python train.py --model="CTC audio transcriber" --dataset="read English sentences (LibriTTS-R)" --train_examples=15625 --gain_aug_db=6 --time_shift_ms=100 --input="waveform_16khz" --tokenizer="char" --vocab_size=32 --arch="tc_resnet" --norm="batchnorm" --activation="relu" --depths=[3, 3, 3] --kernel_size=5 --wave_channels=128 --wave_strides=[10, 4, 4] --widths=[128, 160, 192] --init="trunc_normal_002" --residual_init="none" --optimizer="muon" --muon_scale="original" --lr=0.017 --momentum=0.95 --nesterov=true --orthogonalizer="newton_schulz_5" --adamw_lr_other_params=0.0019 --grad_clip=1.0 --steps=6600 --batch_size=256 --epochs=108.1 --lr_schedule="cosine" --final_lr_fraction=0.01 --warmup_steps=330 --weight_decay=0.03 --adamw_weight_decay_other_params=0
Rows from block 2, named by matrix and row number. Rows with one number belong to one channel. Each number is 128 + 24 x the weight over its row's rms, rounded and kept within 0 to 255. All counts start at 0. Numbers have three digits each. After the name is the row's rms in percent of the matrix's.
# convs0: first width-5 conv (model.blocks.2.convs.0.weight, 128x128x5), inputs 0-63, a 5 kernel for each
# convs1: second width-5 conv (model.blocks.2.convs.1.weight, 128x128x5, transposed), outputs 0-63, a 5 kernel for each
convs0.75 103:163156160145124106132120123130125144132122113162113118131124160169136120142142121136115085135154162157128110152158147127134128110135094185136121135116131141157125129111101165147151094131170144153138145128080087115155148134139107106094083111123111120147135088119105113147133132141152123125133140107116127112089122117144150119108105110106094083112128123134153118081139154123096085087113087076127105115110142121129122113159129136132148157116116112133138086120111117123154088081100132082089115141110105076118156140103068112136153147170148140149101076115134122123140089078093071111130120088160126101130151144187124116135149111109103123068073070139139107101136136125162151125143166122135124147160125123143110103162129120122124158128109129130099170123123147103095146157164177115114122134123145133132169051107155137125141123110130144145112115113130148134133138113129097133135152142111099130129138134087091126167131122128142078113120119145131135114130156102084108153163
convs0.76 104:133100118125101116108126147133106146129086099074060130171158108117128137114131148154128140143117139144162107132123094107134140115115114161140136167150138169110084132162127124133110130099155149137151125136130149078086133151173104127095120145130112110126126097098072086128122098126117129182133083107073176137108114120126120130117148179179136105118115136154143127144125136145117095157176135165075129128137109105118161128150116133133123118087117140118100084127128102142135133148162134130129138129091140155129161146115131148141156167164165126137110101118102099125105109108117132124116120163096118124110085129165134140160121125111110113120101133149147152158150124119128131088105096100143127151161159131111081108120076131139111163125121156154097147142138099106123137132118106171164097080134140157143122098110151162133143142119122109100103106116076100136121132109116147147186156154147118114054121113124134186153133120137115114111114121118150138161140100146125105118108
convs0.77 102:099086117142123161154138140116112131138150109134144075130114112134105135146133122112132118150142131110118162118168156119093121121117144120160109113152184120118097093102105126158144110149146112125090111138129143124132106120152145117096113139144100106102097194141108122158065173132142151107150122148142085103113139142132138137126102072092128125157130107128137150140123127113111171158081113134123109117115123153121087134125066118132122112126098117154123153140100111148049117150145146108145158144135153125119124096139115106138179112129107090137097146138127143145088119178135107105145148136093155114138110180130104093084100123134111128131154113112117162094117131068135121118132147094155117102136156145126110119105117203129114105121116104119137102107140113171146138126130210166101130140110131130131181181160135143148115123118114143124113139133146121119121122128172161087107136080161135117137124126095099145046129169151132117119121133102114145126141147100136184120084
convs0.78 098:122120115134116109147143167120149167123104124121165143133137164177131127137129102111114115080089130140126146105075110154104120120143125070115115109118115142115119149114103128134135120115112134186154150135114076170156129135134113108114119114118144120129128155147090110104141151146123125136145145132095105116113144158075107131136140130110118117135105100130131124086116134116073204159124120132059115129172133085136123126144134167145162137104093101115103116092137140122088114129149140114136140132092152101129161127098123140122114121114096115184148123149136112145111110119123148155174134103143142105138130127164110124086117135156143140151140103133127105125142138116160142113134122103134146107098120121123130135085106176172156158129098125119084097125115159126121165154154107131125121134105099106140174096132122125146101121128122121149121095128115170178141149138141160164137114115147141151135119158119128151090077099116173186176142108121105100088098145161141153146122
convs0.79 103:138148152123112127131120125105096111122119099147113103106124127141124109092095099076118165083120130113084111136138174154136141116133151162149114117095071078141186204147125104123155109159140106083104142091113126098159155136102241187122112127131119139142134099102107143156123140120096135106152144098099149167161123110120130111102111142138140143108126138165129108109137168162095152135097117149097094090093137148112124160166126122114102118081099137127114098126141125124119141112102110135163165139106114142143131159094130134155142138125140139135103131126141161078114124117088090117133124118103111129117126108124138130139145138135115128104153175177172131175149090106116128108091141175160130154131106094099129131156200142115076128117116125113110128128108118122118137165171105099111143103124120115155151090142163124104131119156159159069104131130150094110106115134155137133145119136159130124115143155138106087133091092136176115123138155166124114113141147135155137124140
convs0.80 099:146128094124163114103080108149121064090127113172147135161165094086103116126134119139148138173145122130136100097162148129135118096119149133173172131105110100103126100104114105078100103105144145126134114139141119153103090114160116132131162170123138122145127106162177169128157125105139149104091081119147103119142119123123144125108095124141102137150127127103120121150112073107143133153169152157136096154121131151135157122113100113128110116150126120130099124112096126148107135159190106128094106136151140151181142139136136108143149109078126142088150131108112128144105099119129165151125117125079091103117108070085125116147108104086117134123116117116124145150163168136121132184149138140142103119137135147126117120135168140101146193122100101106089063089149141084094108130173117124116099097142118142156142185140112092082133134120115097147141135115122141102111123120120063093156159122153169144123127109108119131083141153138180157131123113106106131133138127131153129149150
convs0.81 100:098117118116092107093078102131087110127165196148154129119110122102132147145146164132132140126131143134116094106098122142172137110081110120139148139170111141139153137124096131119121140124121147116097108123108105158124135157181195164137119097149114143156123153135131136084132124141139148107126113134139103071095149158114122131141172100158109087135134144110116131130146131128139155130109079133157172105145116144136117147120143128119138138124125157123154118125112130189134160152134142162116133146121142124108139135125123103124149083109123106129130121141141110084121163145143132137122136126188180134121102120128170135109123108091081092096110137194163154158135128137122130104115065120095114111126181158132164167139176177134102040107145160108151127082112117119161085141101163147127116113089110135177143116123103119149128114136144120122164160114083099118137178132128089120152107121108084124161086106110122156153176116131148159147132108103133146115099112149148175184143
convs0.82 101:115136142106100176134106108125110112151122111117146159160162092099129153110127153146094074127122128113135156144114092108116138135135115140100105151153155117135131141128127110138119133187186142153153131110091085129114085122158108140143111108134144125113156156106096108106124176129127141085074110115136120134143141131124098106135151136095099113130196140096154201133114155182121129126091135163082114132123082145154151111079120118101144153121109093098127101087096118148118137145140144091117150138126169132124123096137118107143151137144144103119176131116126106117113115126132129111121117112114101133142099145115120128137135127115096109132154163129136097106130140134134128084105107131147128101121157147127157171141145137094115126107106127180146112139204173130127153141085097128129138132137139107102118119095136115109140133104104132119095116138120082159154149137126100112169161099140101078134122086093115119114169168117106129101113129102119148145137113180165151120116
convs0.83 101:138149108134125122114133130110114109117119123129132137114091121117145148154111119125109125135141147139144143144134109137092096124139077143127130140128123125121106085104123109111093133106120149132138132153134068129120138106110164129140137156168128122112088095095126134149119163177174088117132147133113123120112122142183178120091105178128144161167141162141111165150162121089083132148177138138110130132145123173165127133109119082069087120140091076091121086130144123085119127133153137147137103119124086144135150129144088086110138097114165159137143124134160148158133097087098133117123132136110099094100083160141114089115155115098128113129140149129127132126091105099118119140145169127116109104104069059106109096148165182171142124146113125110117143105126155135139121152143113099105086122097100121143142108143111109125108113110097105126113119122141079100139153136112127170132075097125115120147147134135142141106080091161159109118115104067176142108111124154156108140127
convs0.84 105:118130138162148076111166183140123138122101111145085085122155157150153124103117137159147089123122116126152108096144157150105108110116144097130131110104117122120126143098121122108072126160150144168122115145127128142127103097098124110101109144137108123172159165142092155142123138159117123078098098106136105094095090107113115113134103094143164178163125098097103104159180173146097166142131095125137136161135134134124119130154169137106088088150108129136158148136111128132112098128149177148118133131130116162153112109147126101112148149122124148097125153146130108109116152127108121119139140112136143109096124120111109111132117123132125110057073110159139100095111137141133137135135131169163118128165072073101100109108102157149109136121115120172209173139135118122122126119132097140132143113137130115097065100116122136124118117137127127129110126127128154132114164138152100090110118119150117104109137097103149142076110114149106110124132141113135143126130154137148138125138
convs0.85 101:163124148145144152128135151152141149138113085193167150134165104116141132136131116112113117137146130124101122152132139129125125132140152131138163171086165110104086069133126111097104120140140105082176157127138140083116142117105131085098118115116111139114092145147147150168136125120099135121119114092109195150149135136147147101089102084091114117114147114122149134111142102111110092073067075119143122126109056111099102136127159159132144123148139133113111153132131153153090106111108118083086100118112104123131116103115119120105104171140128098066180154145134119113110125134139150142144134103132126153137157091097142141131120134127123099133123135125111097115119112100136103132134143155129118128131089114127127137085108102088062150128156126098084107137158171090106096111127125122152115133101111125131138132128112123101098106122102112128095089102106149129119061094134142142118107119123099087085107082097134132073121124131118149143119120091076085113132127154123112094089
convs0.86 100:124108107094107105087106095123144120123155219175146149125140130124123127107137126114125133120114124149124093136118097144022066154141140134180133115124135124103071129129102093110157110108113129120172181168153081120127152118079160147115110155155157119098120097122133098116108105141157091152137140094088134158164160152114131126100110111128156156118111149131123135115081140170144099121137134107106099095130170162111099131134151132115120145124109103120126115113129139132131141137119132127100099119149137110120122119090112137134112098100127128152134131147148135147123118144134134089094100114137127111116099113129143128104077111118092073087115116125143137144113114146124127123123118070065105086090143150141158098103100084129159081123161151133131142150141116127143113153128138119164144121139139130159151119119135126163117118134139103092113114129158125153150108084085148212176118099164175137124127124157127145175121115127160164158134099152116123115126129120097102118125
convs0.87 099:107096092093099187180174141132106117149154152130144136119127139136147142130123122121146141134123110145150112140161137131114102100103138114133131105097080111122128105129106094094099174136135121137166165132122130134135127146118195168137143132143118143104102152147173131146147142139117102133116099088123084121127105103133166153126110107133101121124125121133094118067120147138138128164123121108061075096111139113129099145129164109105134155116139121110122095136121122120126152138123168125105116132126171152151132120116130141137119099116099139163144150146138124132162134129101122095093109079141130125126120108108129109084157145081092121179141148130129101114112097089108148118102127139116135107088144166160160152085128155154128083080110110103088122122147196123145158183146114093159177140132137138167158051106165135126130126131135107109114126124158107095134128127121123216199148098105118131100124135109112129101158115109134116127135107101132105104100106171149142117146
convs0.88 097:128135126144142131127130125156129119173161107107134124134144133143140113116094113134113067101131140134122109103116118109183150124117112145160128116134162144132125111157148118113122098123134137107123119125154151128116110113135073083110136142201176172122082085094095120088157144124123127130108114127155120141134122140162127111110131135096085085138074068085129146115097102113102112091102113151113133144146151170165113077099138170113130150109110101080135099094126157171121130137155148152135126117108171142134139149108099097109141075142144179166086081104132154121109117112112123105105142163124143169163124127102100118093169127090126177084100087093095122143156137112144140150134099133113105102109080112124117153169173180169135111115118116132131114130145147114117118105128126128153177139109151120109090103126127139111146146124125142081083072103140133110128128131144119123122143167159148141141133086062099153164149123132134157141135140139121111111115139110102126151156
convs0.89 103:103109115115088111121172169152116105138141120140149120136141091108147154134149134112101134150155143119160102124121120129112119139136136128133135128131192092059082093155143108087120077102127122121129130138143086100113129118102067127144139140139161119112178132140118092089136137164088070124129148134085139129137134122118138143115096095117122160145112118133120132153096128105088101155145130140136146143138108064081114145154139131139152163116116094127131145136141140142131132104080107062088135136107118140108119159166152134134151130162159152138064108135156163123126111136138170121093109105130117140122102105097101123154124140123158142097102130128103140140148148102164136135126146113102110111150158109104157123085099119121107147135135115126138131137129127107148143168180114098105128137191135115096109111109161148111086092110153191147149132145130172089101106133136166121141126090099115129108140144142156170098138156134138073063080100105162157121131148117106128145169
convs0.90 099:048087087127130130154124121147124138147137109093100121146136150116114112109108108093098132180137159098072171134132109120112105107135166137163160137125139140161171093057085121110129111116123103112100095139186137153145132121114105144119117091160176148123140126102086101128069097145177162110141118089101143133124140126113128132121118110131145129118115107079107107072084105061072155169158132096106103149148138151140148164138183165135134100107101121128119114091103124136158149155148104096113160135126124142158151115154137097103087074100122129130114128133126106075121116121132138145127138144103110113109117121086090142162100124144120123174154132110104142126093114131132155170140134119138137145130105090084095135121164163140131117149139114106095100109145117165134139139118129127086118146057059105143134146146135135116146153153127118096094121126114156165148141127146105104109126107174187154152139132112140136116164122115112100136156128141179174151100054078100128132128
convs0.91 100:089060058063087070134142130134187150134118123144112135123105134144140118122143137148126097169152144125101142160149135114163147111116120134166136121111149157146113071133125135139094142151141127127147135096121117146111087080059109097104115086106134160150109138146120132143119103136140125160164121112145154142108101117104123123122119127131145149151149156155144147136128123121108140127146138107121140157148129138154159151129149135114119115100091117134130153156108102083106096117141124080139152143108133142127095112111098125148166134122133132114104108161161163128121121099084143163141129090148138113100105161137114083110132119107106128176147102093079157171183186150139135115111109108096115145188134154151130131100113117115104172152131161146124113118122107119138137136132124140109075106115136150144179133100106121177111134143112107195127115126141158171159138159143107116122108130157147169230150147143134136141150125154135174178164158141121144136130113099119147165161
convs0.92 101:135152105091084147142137124138148153145150176113100117138139117098097108129142149144115116072081111137146129130106113107124139087091086152146146164142090105128149105134137124117097108119128143138129119124118111180145140121129139118132149152128138133091127134137102141111096101102133125157147139124129146117103109113140120136139108095126144146124166126110114140095090096128121168115101111132128124140140157124105133141141121181173165125163116109126148150125112118080115108134092087132148137140118108145128115133147135129111125125089105138165157155116127114134114091101112116117098090107150133107095097118111126166143134149124115116146140115139139119126126086124125141144128145131091111121150206187133121111151136148141149123115091104090209146103139114168150119104141152164132146131125117128152113142107100115136141118129122098206179154138169104115152124118097074074105133104098107130136145171112131135128118120105132145145129111120134118130143125147130106087114
convs0.93 102:136127122114107109128166153113138130114091046167161133104092108106117101081153117099125140138138145112104123128113113123130127121103115128121106109102162138115122103142150173184156139091097095093156130142144101138129135112114110099130122111098166156139129186155144119092105129146128110110128148160147137144116138155122136135135120158114114143139168138116124112094111120114099119132113123148124131113111069142117101128129153171170131105113104118141146182155157152132168158187161084136159157155146130144130123097087107169183165099135134112132130142128128172165176149127153131117088113132114137117126168137112107124130152123112102086139146134106112110110109112081077108110136176106108103106111131125153175168163134117111107117145160163146192159133105126100148144167147142133127133111169124117120100109107120151109145122105115108055082101116089126118154162082136138122083061159144139121099123118089106158119125139126121117161143103093184152132134146086108144139123
convs0.94 099:148157137126096085096103106112133112113134136079111112109134126099128132102123127152131146113083098142138122117148175127124164139123123147112093125179095139136164156139163191180133172150133135144113126131153120155146104138163089107118124098126119147133168099116127092085083092121178175199146143109105095112123100100117127128143166124132138141144130132097093066123117119137164159107122144164116117130154140161110108136147142143163130119140147114118068142137137122158125117115128139133151112140160152135177177142100123119112133094076091115146120114109122145131129121129142094127132116090146136094098137118170175168174159139116105120147126135102103160135122133135150134141103085123156172153141156126127116166103120136123119122140120107116132100110104100124115116110125094085112162175127142101075091150142137120101166154127112125144122106107105158130105099100061119106109116129118103132143084107102107126134159165165085112142137148142164144129123121124130162152162
convs0.95 098:136119118128138111123138141118122124106115169174187165134130118123133110113099110089110127145167155128141110105125156174150150142126126129148152166168122097092101113131117104118143152129130171159118147154133125107101141151156138138138121088187156134104113132128118111134117149126140110120094109158136114111134157158117092074084083118092064069096156169161141111121142151136121153099099097154123145145137146140138134122109132110127129119132117113102149117133110089075144143138138156094122155161140173164135138144173135141141122184141113117145114111148130128150131131102118130128123128096125128132155166119107123127146156152148138156111089103100077161109111125159105126126145131088098127134151109143142123116086118126119129171153143156167135142151111079129104101136125141128166154135117150140151152137117132151146170156152149125144125107104100131127123126154125133156134105145175137146159154125107084095117106094110140140126097105095162158152130136109135132100108
convs1.75 104:128146117099111193168143140119114114102108161105128124125136143141146143132110085081112137135110118144217139143148138142107120139113132128114111120133159153119114118141168131131119155160123140134130142120115098130151146136130136138114116154125108112117112136160143121128118106099155145079077099108118143139131137128114116147157174127132126104097168130167182144131124091104133127127109107153156151125109128123154147139123105130122112131180122119127118099148155126127129105124155137091099144143148136121120132166113091086116155117135134129112194166129109139156137138157125097130136169181118143134134143085113154127105128148130144149138085095118132175143136109111075081094159165114099121120109132147113097077136121125097102109060108108112160129143120124146144138146151119120139129151126159139134139137159131125117098113140137126187164132125106089077120126134092124130132135162117108130159157124123092083183115083121149117145140123112106140138131168169137134136129
convs1.76 101:109136149122103110108120126114109126134127127166111115093082095119109111120140153126122124106132105107102135144108119125134154106127126157090121116119111143166158139153128117125150136168157134113088107111110099146145138142137111128140128124172150116146133078132131152161145139118120150175149129110106094086111139127153147134126116137154149173161140132138142109158154147117120096111131113113099097132134114081114118124143106128156162125126112081127128117116127165148154149146148165131100097121105121098089107110108141135103081138135080067077075095129137133102091110117136102098123125135179190183144155149119141102103147135127144163129097103131126133131116156143188156147144138136119089087103067100146123124146123111140143125106130125113127128120103123137159134140153099114111126133107103101113140151155152158179098133163149129163119130135150150154148151104131137183165153175152168141128126135112112126135155173142096155118109127152186176166142123117108129103129
convs1.77 102:169139111085080155157134119107166117128132108164123151124120123114148110137156150130147160173193168151150119112126148153097132134149128115145143138125120110112114125119131144113105100095127112099135118135127140103075105113125164144129146132069067077087119120112119108100166138120088109157141134097111134150105110115134114100126111129138126117143135136137120102143148154174175174136170141103071105151165145118074076092116119126143093116105075089090117145122147145130155111124143150104157173135159177151128178135110166151106093110123124113146143142106073104124122110111153081097110111161138146123128116122095112173165094112080117097134168133151140157125132186191077122130109093169157149094132073098139135141118157123126087094126104123114131097123178140122140152132108103127143146105121140100101146103124139128112125125091149160156172127136142126122133132123130114121118093130146137102124102111071078089072108121140172130145131144135112113152124095129186139146164
convs1.78 097:096117120122123109133127141154150145123122115094119144144148157163158150143134120108152146140137107094101114106131107102173148124144105156160163149134107112117117160111102114148149081121118136119132129130118136109115138142165077120123122089112136132117137080089108108113119107084072083084101136160150121122137123113130104116120139143127121115135127099058133178134136157154149106101102093102127110145139156118142143156142148140152151130096104124117141163115104104134156149146099089163160119131148193159177155099145144141155158110122132136176105104120160171113119151152150060083098123114130144146156153135129116109103116146134154146187157137102096153123100104121068092124132110162186166130093104131122148144146153131118101100102133137145095106092122135119153131156131105120089126140157161147142162133117114114108155171149140129209195156120126130117123157164124121124149119096105114121137112135111142145080110101116142121139160146163084103129135104137124080093082
convs1.79 105:142133109112125172131124113101120121148161129121152109104096119127117089078120134108129121127127140146147137158166154155128161157153202148137148140093174164159148139114115134132125116110100112155139151146132140154130130141133083101118124110080137132138106132113106106138111117099116112202199146120087124131121131118107122122106094143110127143140160129113095120169131109102092161153134101113108094088122157130102075098125126116082104099090105098106092082091123108091146140132112114143159152136093161159138139127121097113134150110127153137109204165158138121085133149106152097127108123097091081111091086132150144123099136110138167186106138161170122099158147173157135140120119124157138132154137121124099125140125121137097131129085083124160151162121122135156144141117143145132133103147144133105115127183185160148162104109107103112170130104110115126111101145111098110097111129153149144148142114085099118109086079111140144147125128095123083103132124126111140144137132
convs1.80 106:082111085070093115138146133139198160139101113093132181143133106108109125129144149172163158140130119108098119124143159160112097077125138106137141134126159173179139116119087093124139061115137126106114096113123116100140166162135195207159092089155133109137151079090124135142088070105143135145102120108128100126097108139131118105101124136118126131156137143151127124106127131106093095116119104086151139125155139164188134116136136135102105151143101127144103123121124122102106117156128143121115124105105131143130170133130091092084098136124134154164153131114119092140115118146113124147121103118159161139102089130119071078132109133164169144077112137135132160150138121148170141133164182096110102101163133153152145137137098106116114145152130140130099130126088083056095099125129104119137142160147110094093083161108109157123135114092108103116132159113093179145128116093103099123149152127125137129108074081108122162110160176174159160116095084115140132131109100125130132145146
convs1.81 100:142127140133090139119109122118133127132087096103090130118140091098080100113129117132119103123164148178155106116080089115130130084120113083126131125131140155172150140096125147135122129126153155122104125106118145140129103099109113099121143128113084091114157189138084093098134136154161128181164176124087115096087123171120149135117047153172139124126127157168143093169155155132117134128139144070122129131107153104089108112133133110106134162094119085099087158133117123132088126127139118151135099106113140108120125137101114114089097116168136130129136119084137160086137138140177125120142139142118100149131131150146108131140137133133129147138138163171162137145153110088197154143111119056077092113161096109140130156128133125123095136133172146138080103144127102134119155131119126148137127088154146166154117128144128113112142107122134098142216181133167151114123118164089088123118132103098115092123100134132152150055085114107119149107106071073153137137102119157168114118106
convs1.82 097:102084099102144118140121117123121151154171187112122136112094131162136143135079108120143150115149141139140104089092113111122151162159152166118132137139129094099109103133120098100108131142133136113162160141129139087095112122115160147148130114108109103111133133108121123132162150161160140085091100103129091099103155151110111088098116160134125156166119075099102136185139123141132126139149123134112105104115146149147136135136137103112111125122101107109100094109123119133127106107145143088083097110114158161158142105115117128126127158145126141113119165184196183101110123144132071104113145127154158164157136108136125141133130087078116132089126162195164137146130102110123142146131125111137124124116138131139125137148119138131114101141116114126147119134123117112113127150133144152120119140121128126131110105119150129078121116105085123123124137114108110131127130137159182165111114117119153155166137166156147112146127122103089096117144126116158147157127104145159153118104
convs1.83 102:154141144087086183173136130141097106130154158098089077104134132129121110146130135122127132142141120104087135126111130145124126124131141106103090122105165142124115105119150168130119130159155168185129102143152139116117114129147135143134119085147136130126124156144155116086142111114130133148114114130129128165186161138124127114114117167146138112124081101156163116123138152138120142138131128092155117083111131108097097086111086109141155132114132135156174165154131123112111117140141134118089090118140160183165097084143111114135085180166149127107115134107112128124130130092086111112128111127112105129108118165134130114082127112142148104109143129107109181115087098137131127131138148100146199190173093125156169162166125115100076097116122117101161129117113140141109125118121141123130128151129137127102138168147158148132128168167164148131098101129114152122110099121142153128116116108146130088074133096095090099130119135158158126127139127149148137136143140170171151113103
convs1.84 102:125126136156173142131115130135155107117117119171134130138109093101118121133108136133156154124120119130130124105117155162146116099103095124128117132131118137125134127147158148107096123102119114161153132149155116169159145127143099109117116082123130168132115156128125108130126125121132106109126142115108098127163158139157155111116103086122082078110149117124114109170184146120127144149139157144113147154132113120137148158156154106136124142115135126145100161118116089085077119127130103142138162145091151138124129154078125130130104144119143097113128110104108108169143124134115127134133125104093106109140117096161165106069132138149146151089103162132128157140121129131157099095099135095095123095108165146110099108117111084101108154151119121119122140170183134188162138101105116135112102143129122163153157098082105127161139148174143113166153161188173089099127095065108112140130111125114124140182148111111111124122166175135130137143149155139141137121141102146139156129129
convs1.85 095:059113157148126144159139100084089071104125118099113116139147148129122138160143136127111103105084104139132117103103094108128137157132100148141151145107092106096076044162134138116098116124102118118118113128156140124121114129116143101096109127123117105122108092118140133104140128156202168148151138130158144121104124164129102107117136098101121121110115115108097088070099107117117138146152157160135125117131114135170171125096059075098108106119127136119071105125129127146089121158151118116111115127110108140129121117081105119128124128144125129121125129111124096161149128107120158162136091066165123129150160115148127114125138150131120118107135142144144119083088079107122095120151166139134138133125098126136147189136113126114128114128152153140109121134119096075097100105112107122105105102140119148111133112110109109114108098108114074122125121128138154134123108103133157150125126146160120103067149154196177174104102088091116112099112089106121122134140163139154170111080
convs1.86 105:142125143114117141132120132165085123131140110086118127176140144139130150177136133150101095117095090073087088111077083087126146088090121154141123092117141135121124104127151135131140101106125119124124101112118124096073067091115116122092111126126141132107109154122100093139120114133140124109093097125122099110112144130093103120132130109129133113130133121121102061136144134151140132134128125165089079101121114125095103136113115122160166134127144149115118109080108127122141117116116166144138115110093108119140171185129142137132126105095111125141107086094093131095104118115132124127136127135152150159142106096118097093092178153141110116117111131102103138115135134117158122091100110128105108091090166166179162140106118124104121124161127130121120136122135123102094133146152171158107138163140130131117152142113108129128121127114103108119108141148139144169179178151115096122153114122121168153161151132132134146112126143155139132145162178146127160138113086122097137148175
convs1.87 105:070070119120136121132114114127125102104126161137129134142130118114104105121139125123130155079084086097107136146158133097111113130123091100137122148158118110112103100135124137126117148126135133124197177151130102107135139137099171174172134103104127130129110099157129104117124113110121149161145132137119114135135134119132116081073071130130133133153127085093124136141123124134117096083106140131118148167150138082051063089139112117116121114134176164133133122105110116127124150154138149112102131140136167133096066082150118113127110114109100080111131161142112109088103122124140163169167149123126139117120131110082068133176120125118124150094145155110094117132144140118161162150123108116095104115109150142127098095180172113092093197179140132102111128129127122129140177120126118115122130120121122131131128131107102115112120123138153135091109121149174122129137127100162145124156162111126139110109099106133136126130123128131151126137114113102120100106097120140162146138147
convs1.88 102:158152145132123110119132136128147137122121114078095142139143134135111111127146142125116109125141133090079142151138165121157147141125097141135088088122149128120133147134124118096100122102123144157108113114105107103132137133138104094115135173125126120131109123105102086113178137130157136070093113112147134130115146179155135115121168127127139147145132121134144118116082089120146128116107139170144156141131161131142129125151151120114108135107133137152170061095128129140139139146157156165161163156124116132137127129175115091104128116128135111089076080120154158120144147132132134160139104067138114102123132127144151130094148132141175186145141140141152140121129126119145103102117131149153149155148131140134132100144147146145168114132105110115176145141129095205162144123117172164156135138202182164115086148121132160144155143134155134127076080110136110159150130123167126120131152095109149172172129115126138119117144152118106117126116131159123117127116105108089127151137
convs1.89 099:086120138123093162188166131112122131137119096103099064093144154143126118119096116124125096088125122106127109121123124125075103113115107137130111126120202191148131118139135144137133100114118151155124143124120122177126099126155130132141152154155147140109129144113118124125141140126131122143131118118134136134138137139082115104080071132128109127136150156135124086094127131137130130123118143147114134152173124144134168159134123139129145141191147131098093145145154159145123119113124153130140143138161079128142164160104117108114127091108124148140124150140133134119105113079126118120132111111110116104084081135114125134092110121124108115083126149150175120149133106115063067112116124115100108126137103086140154126124133150187183081094114139136144136112101094082129133097075178151133126122163135127117128157169153144128101097122115126161138138114128129102097107133069120166168149164152129121111103070092118145131141137128131090099093080106167154131112099126149142151133
convs1.90 092:169123132112139136144126101098162173159135092139146153127089138126127102125146126149129138148147134129137189150161145116129107071069130147128142129134148159166159160149127100140157148123116125120162138159157118144148125138166151142142130110110110104092077103111116139158142135138122146132134135103095100137132138139197156124112137087103117110131175157144133109051046087126120096103125140144144141129138131121133156147127113139130115111137103121136135129141146164145154102116111096119178160134139123110121139126168133129124098157145117119099128132142132134171131135125118141115120122138119111098107135145156166187212140106074119140115118090113137156134142151136072083117143132148138153153119088140118087113103075094078095105106101103148202162144130165170114103095088144123103081061130131119101124106108141153151135125136137134183157115073084090084117133114155114113111081104158151162140108101116104107146160156137117136141127109119131101143160150111101122146133
convs1.91 098:146136126125121079075088118129141127109114117088114135144122122125117136135176172165139127119113118138141105125128110115126111093083063162130117142159193179171140108115124114107123147156122105127127097091116151155127127121139035060107142149121132135133167156150141124122158131122135141158157155144136182139145164134135121123162159120148142136149133130120119141149127128131130108101112129077101115108089122173167150129112116098114129119130138149144141151153146111101150159145157157111112155148184131127125122113125129130140153102107149172172095100114116130181143112119113125110116113101113133131131167145116101105146165154124099104134141159150109130133145129134130131117109116054110101124127106118140136138153155120114132123167163113086129125124080079139153136110084163164140137159103081083110125098119138165156166163123113154121123108099142080072132142158124112102096103109107126135139160169164152130170137125124115131115126134128165163187141125159139108102105
convs1.92 105:179150141112135116114086108114169144119104120130140111111101139134133095128127147150122123132124118113116090111153179150126125113099138122111129129104124119121125123070089114132125140115108144146083127134095108103087104161175114126143142132145161143131110199174162155149113107132147130129149145144092128108107111103159146129143151133119123112123113109129105103119130136134138138130177157119080129131126118089122118146118151146140117118153135124144166144115117104100121123121127108156122105114130144097093103137052055111140141116089104101093147155165142123120098128168174100117133113121105137155159155074147173145104121135138125110155100104135126138152114075091181168153149155187140119122161116097105108104163127119112098179129117125103157150144162146142146132124138124103113154149088095102095122108102105113122154145142148137106150146133133114134107136174159130106121129110088084095138109123133134127118123122105089140137133121106130110107123106173137118126122
convs1.93 103:119103103106129144100102124149133144125103086153162169138125155143163177204082090103097109102112118142158081090115134115082090115146146151132126145134137123134136129109098091086093124118108100085117104090080070137148137130104137137149144128130118119130164111115133115079134098089102139152136131150155129113105096082122123132150153124103090101098102108123126118134114116114152141128121097081129112134129105071098126126138168152149116119130146138108096117126136122103185171154112100121106074079123128117097102111130133129129101131121136130129096122109120151127131150161149124149144136159129153164162188100104121141140124145135116101121141116074062128111152170172141125141175178174123113128087114116144132103107129135157125133138147136108122128142137128098122135146143159106115141138111114111097126133139132117088089140146124081126093104111132098101110115106124142166149122144114099110122100122142155169112129136133123089110124140156111110128152143150115104128148
convs1.94 092:135157168146102164164118084054138115120110101106145123112135086074062101123136155141142168112094110140140133112115095112137154135130164118133133164169121123140154188176157142128119154130128127137118105118150159166152128127138107149157133109153146150201205120131124118103089089110127131065091108129110135157132112120194174147125104132100114120160122131135127102115127128112081085109129112112112124126129131136116119128101125147135121120115094135120138193169150169191149131120146168081108143130174186151139131136121134184178164085111124191231125165158147179140103089122167130104127164180100097120093136136149146118075142144136135128142136136122127163150133123119151161140117130144146128127111117119117107094129130121112112135110137172160117148149143179132148137148151141117123118097109118141129151165149116113134114114161199172118117101131123108092116144122154137118132144157125114143142142109107123110136103124126100180178146128100107126125101084148145128142087
convs1.95 099:144137133116094136129146146138126131131140132114146170151135156187158105099078101123146121163151137114088114136143142140106148157142154107144150131137110104156171197057098114123150111148141135127067083110116124135147142134111160149148160167127139136109108178161135137159125130139130116124121113103065143150150140121081089088098110155139148151146122133129126125121130141131126149156151149126077078125149162132117093113116163154137094062154167138153117184171144119089120128140107104166123113099076153162157140115112115131134156147146134115086127129131136133142121104106120085087099121151105133137132108123125124118101122140147158114129128129126132183190148161136168131105086095130146147123148129139121130127120118115145158093109108135093184179159150130106102139130118117121111102111119121119108151151126120136156174144089092102097100091111158101147163140106180157132134099053073114096102114117129168140148125119134162103094094093110117124133131134147148160166185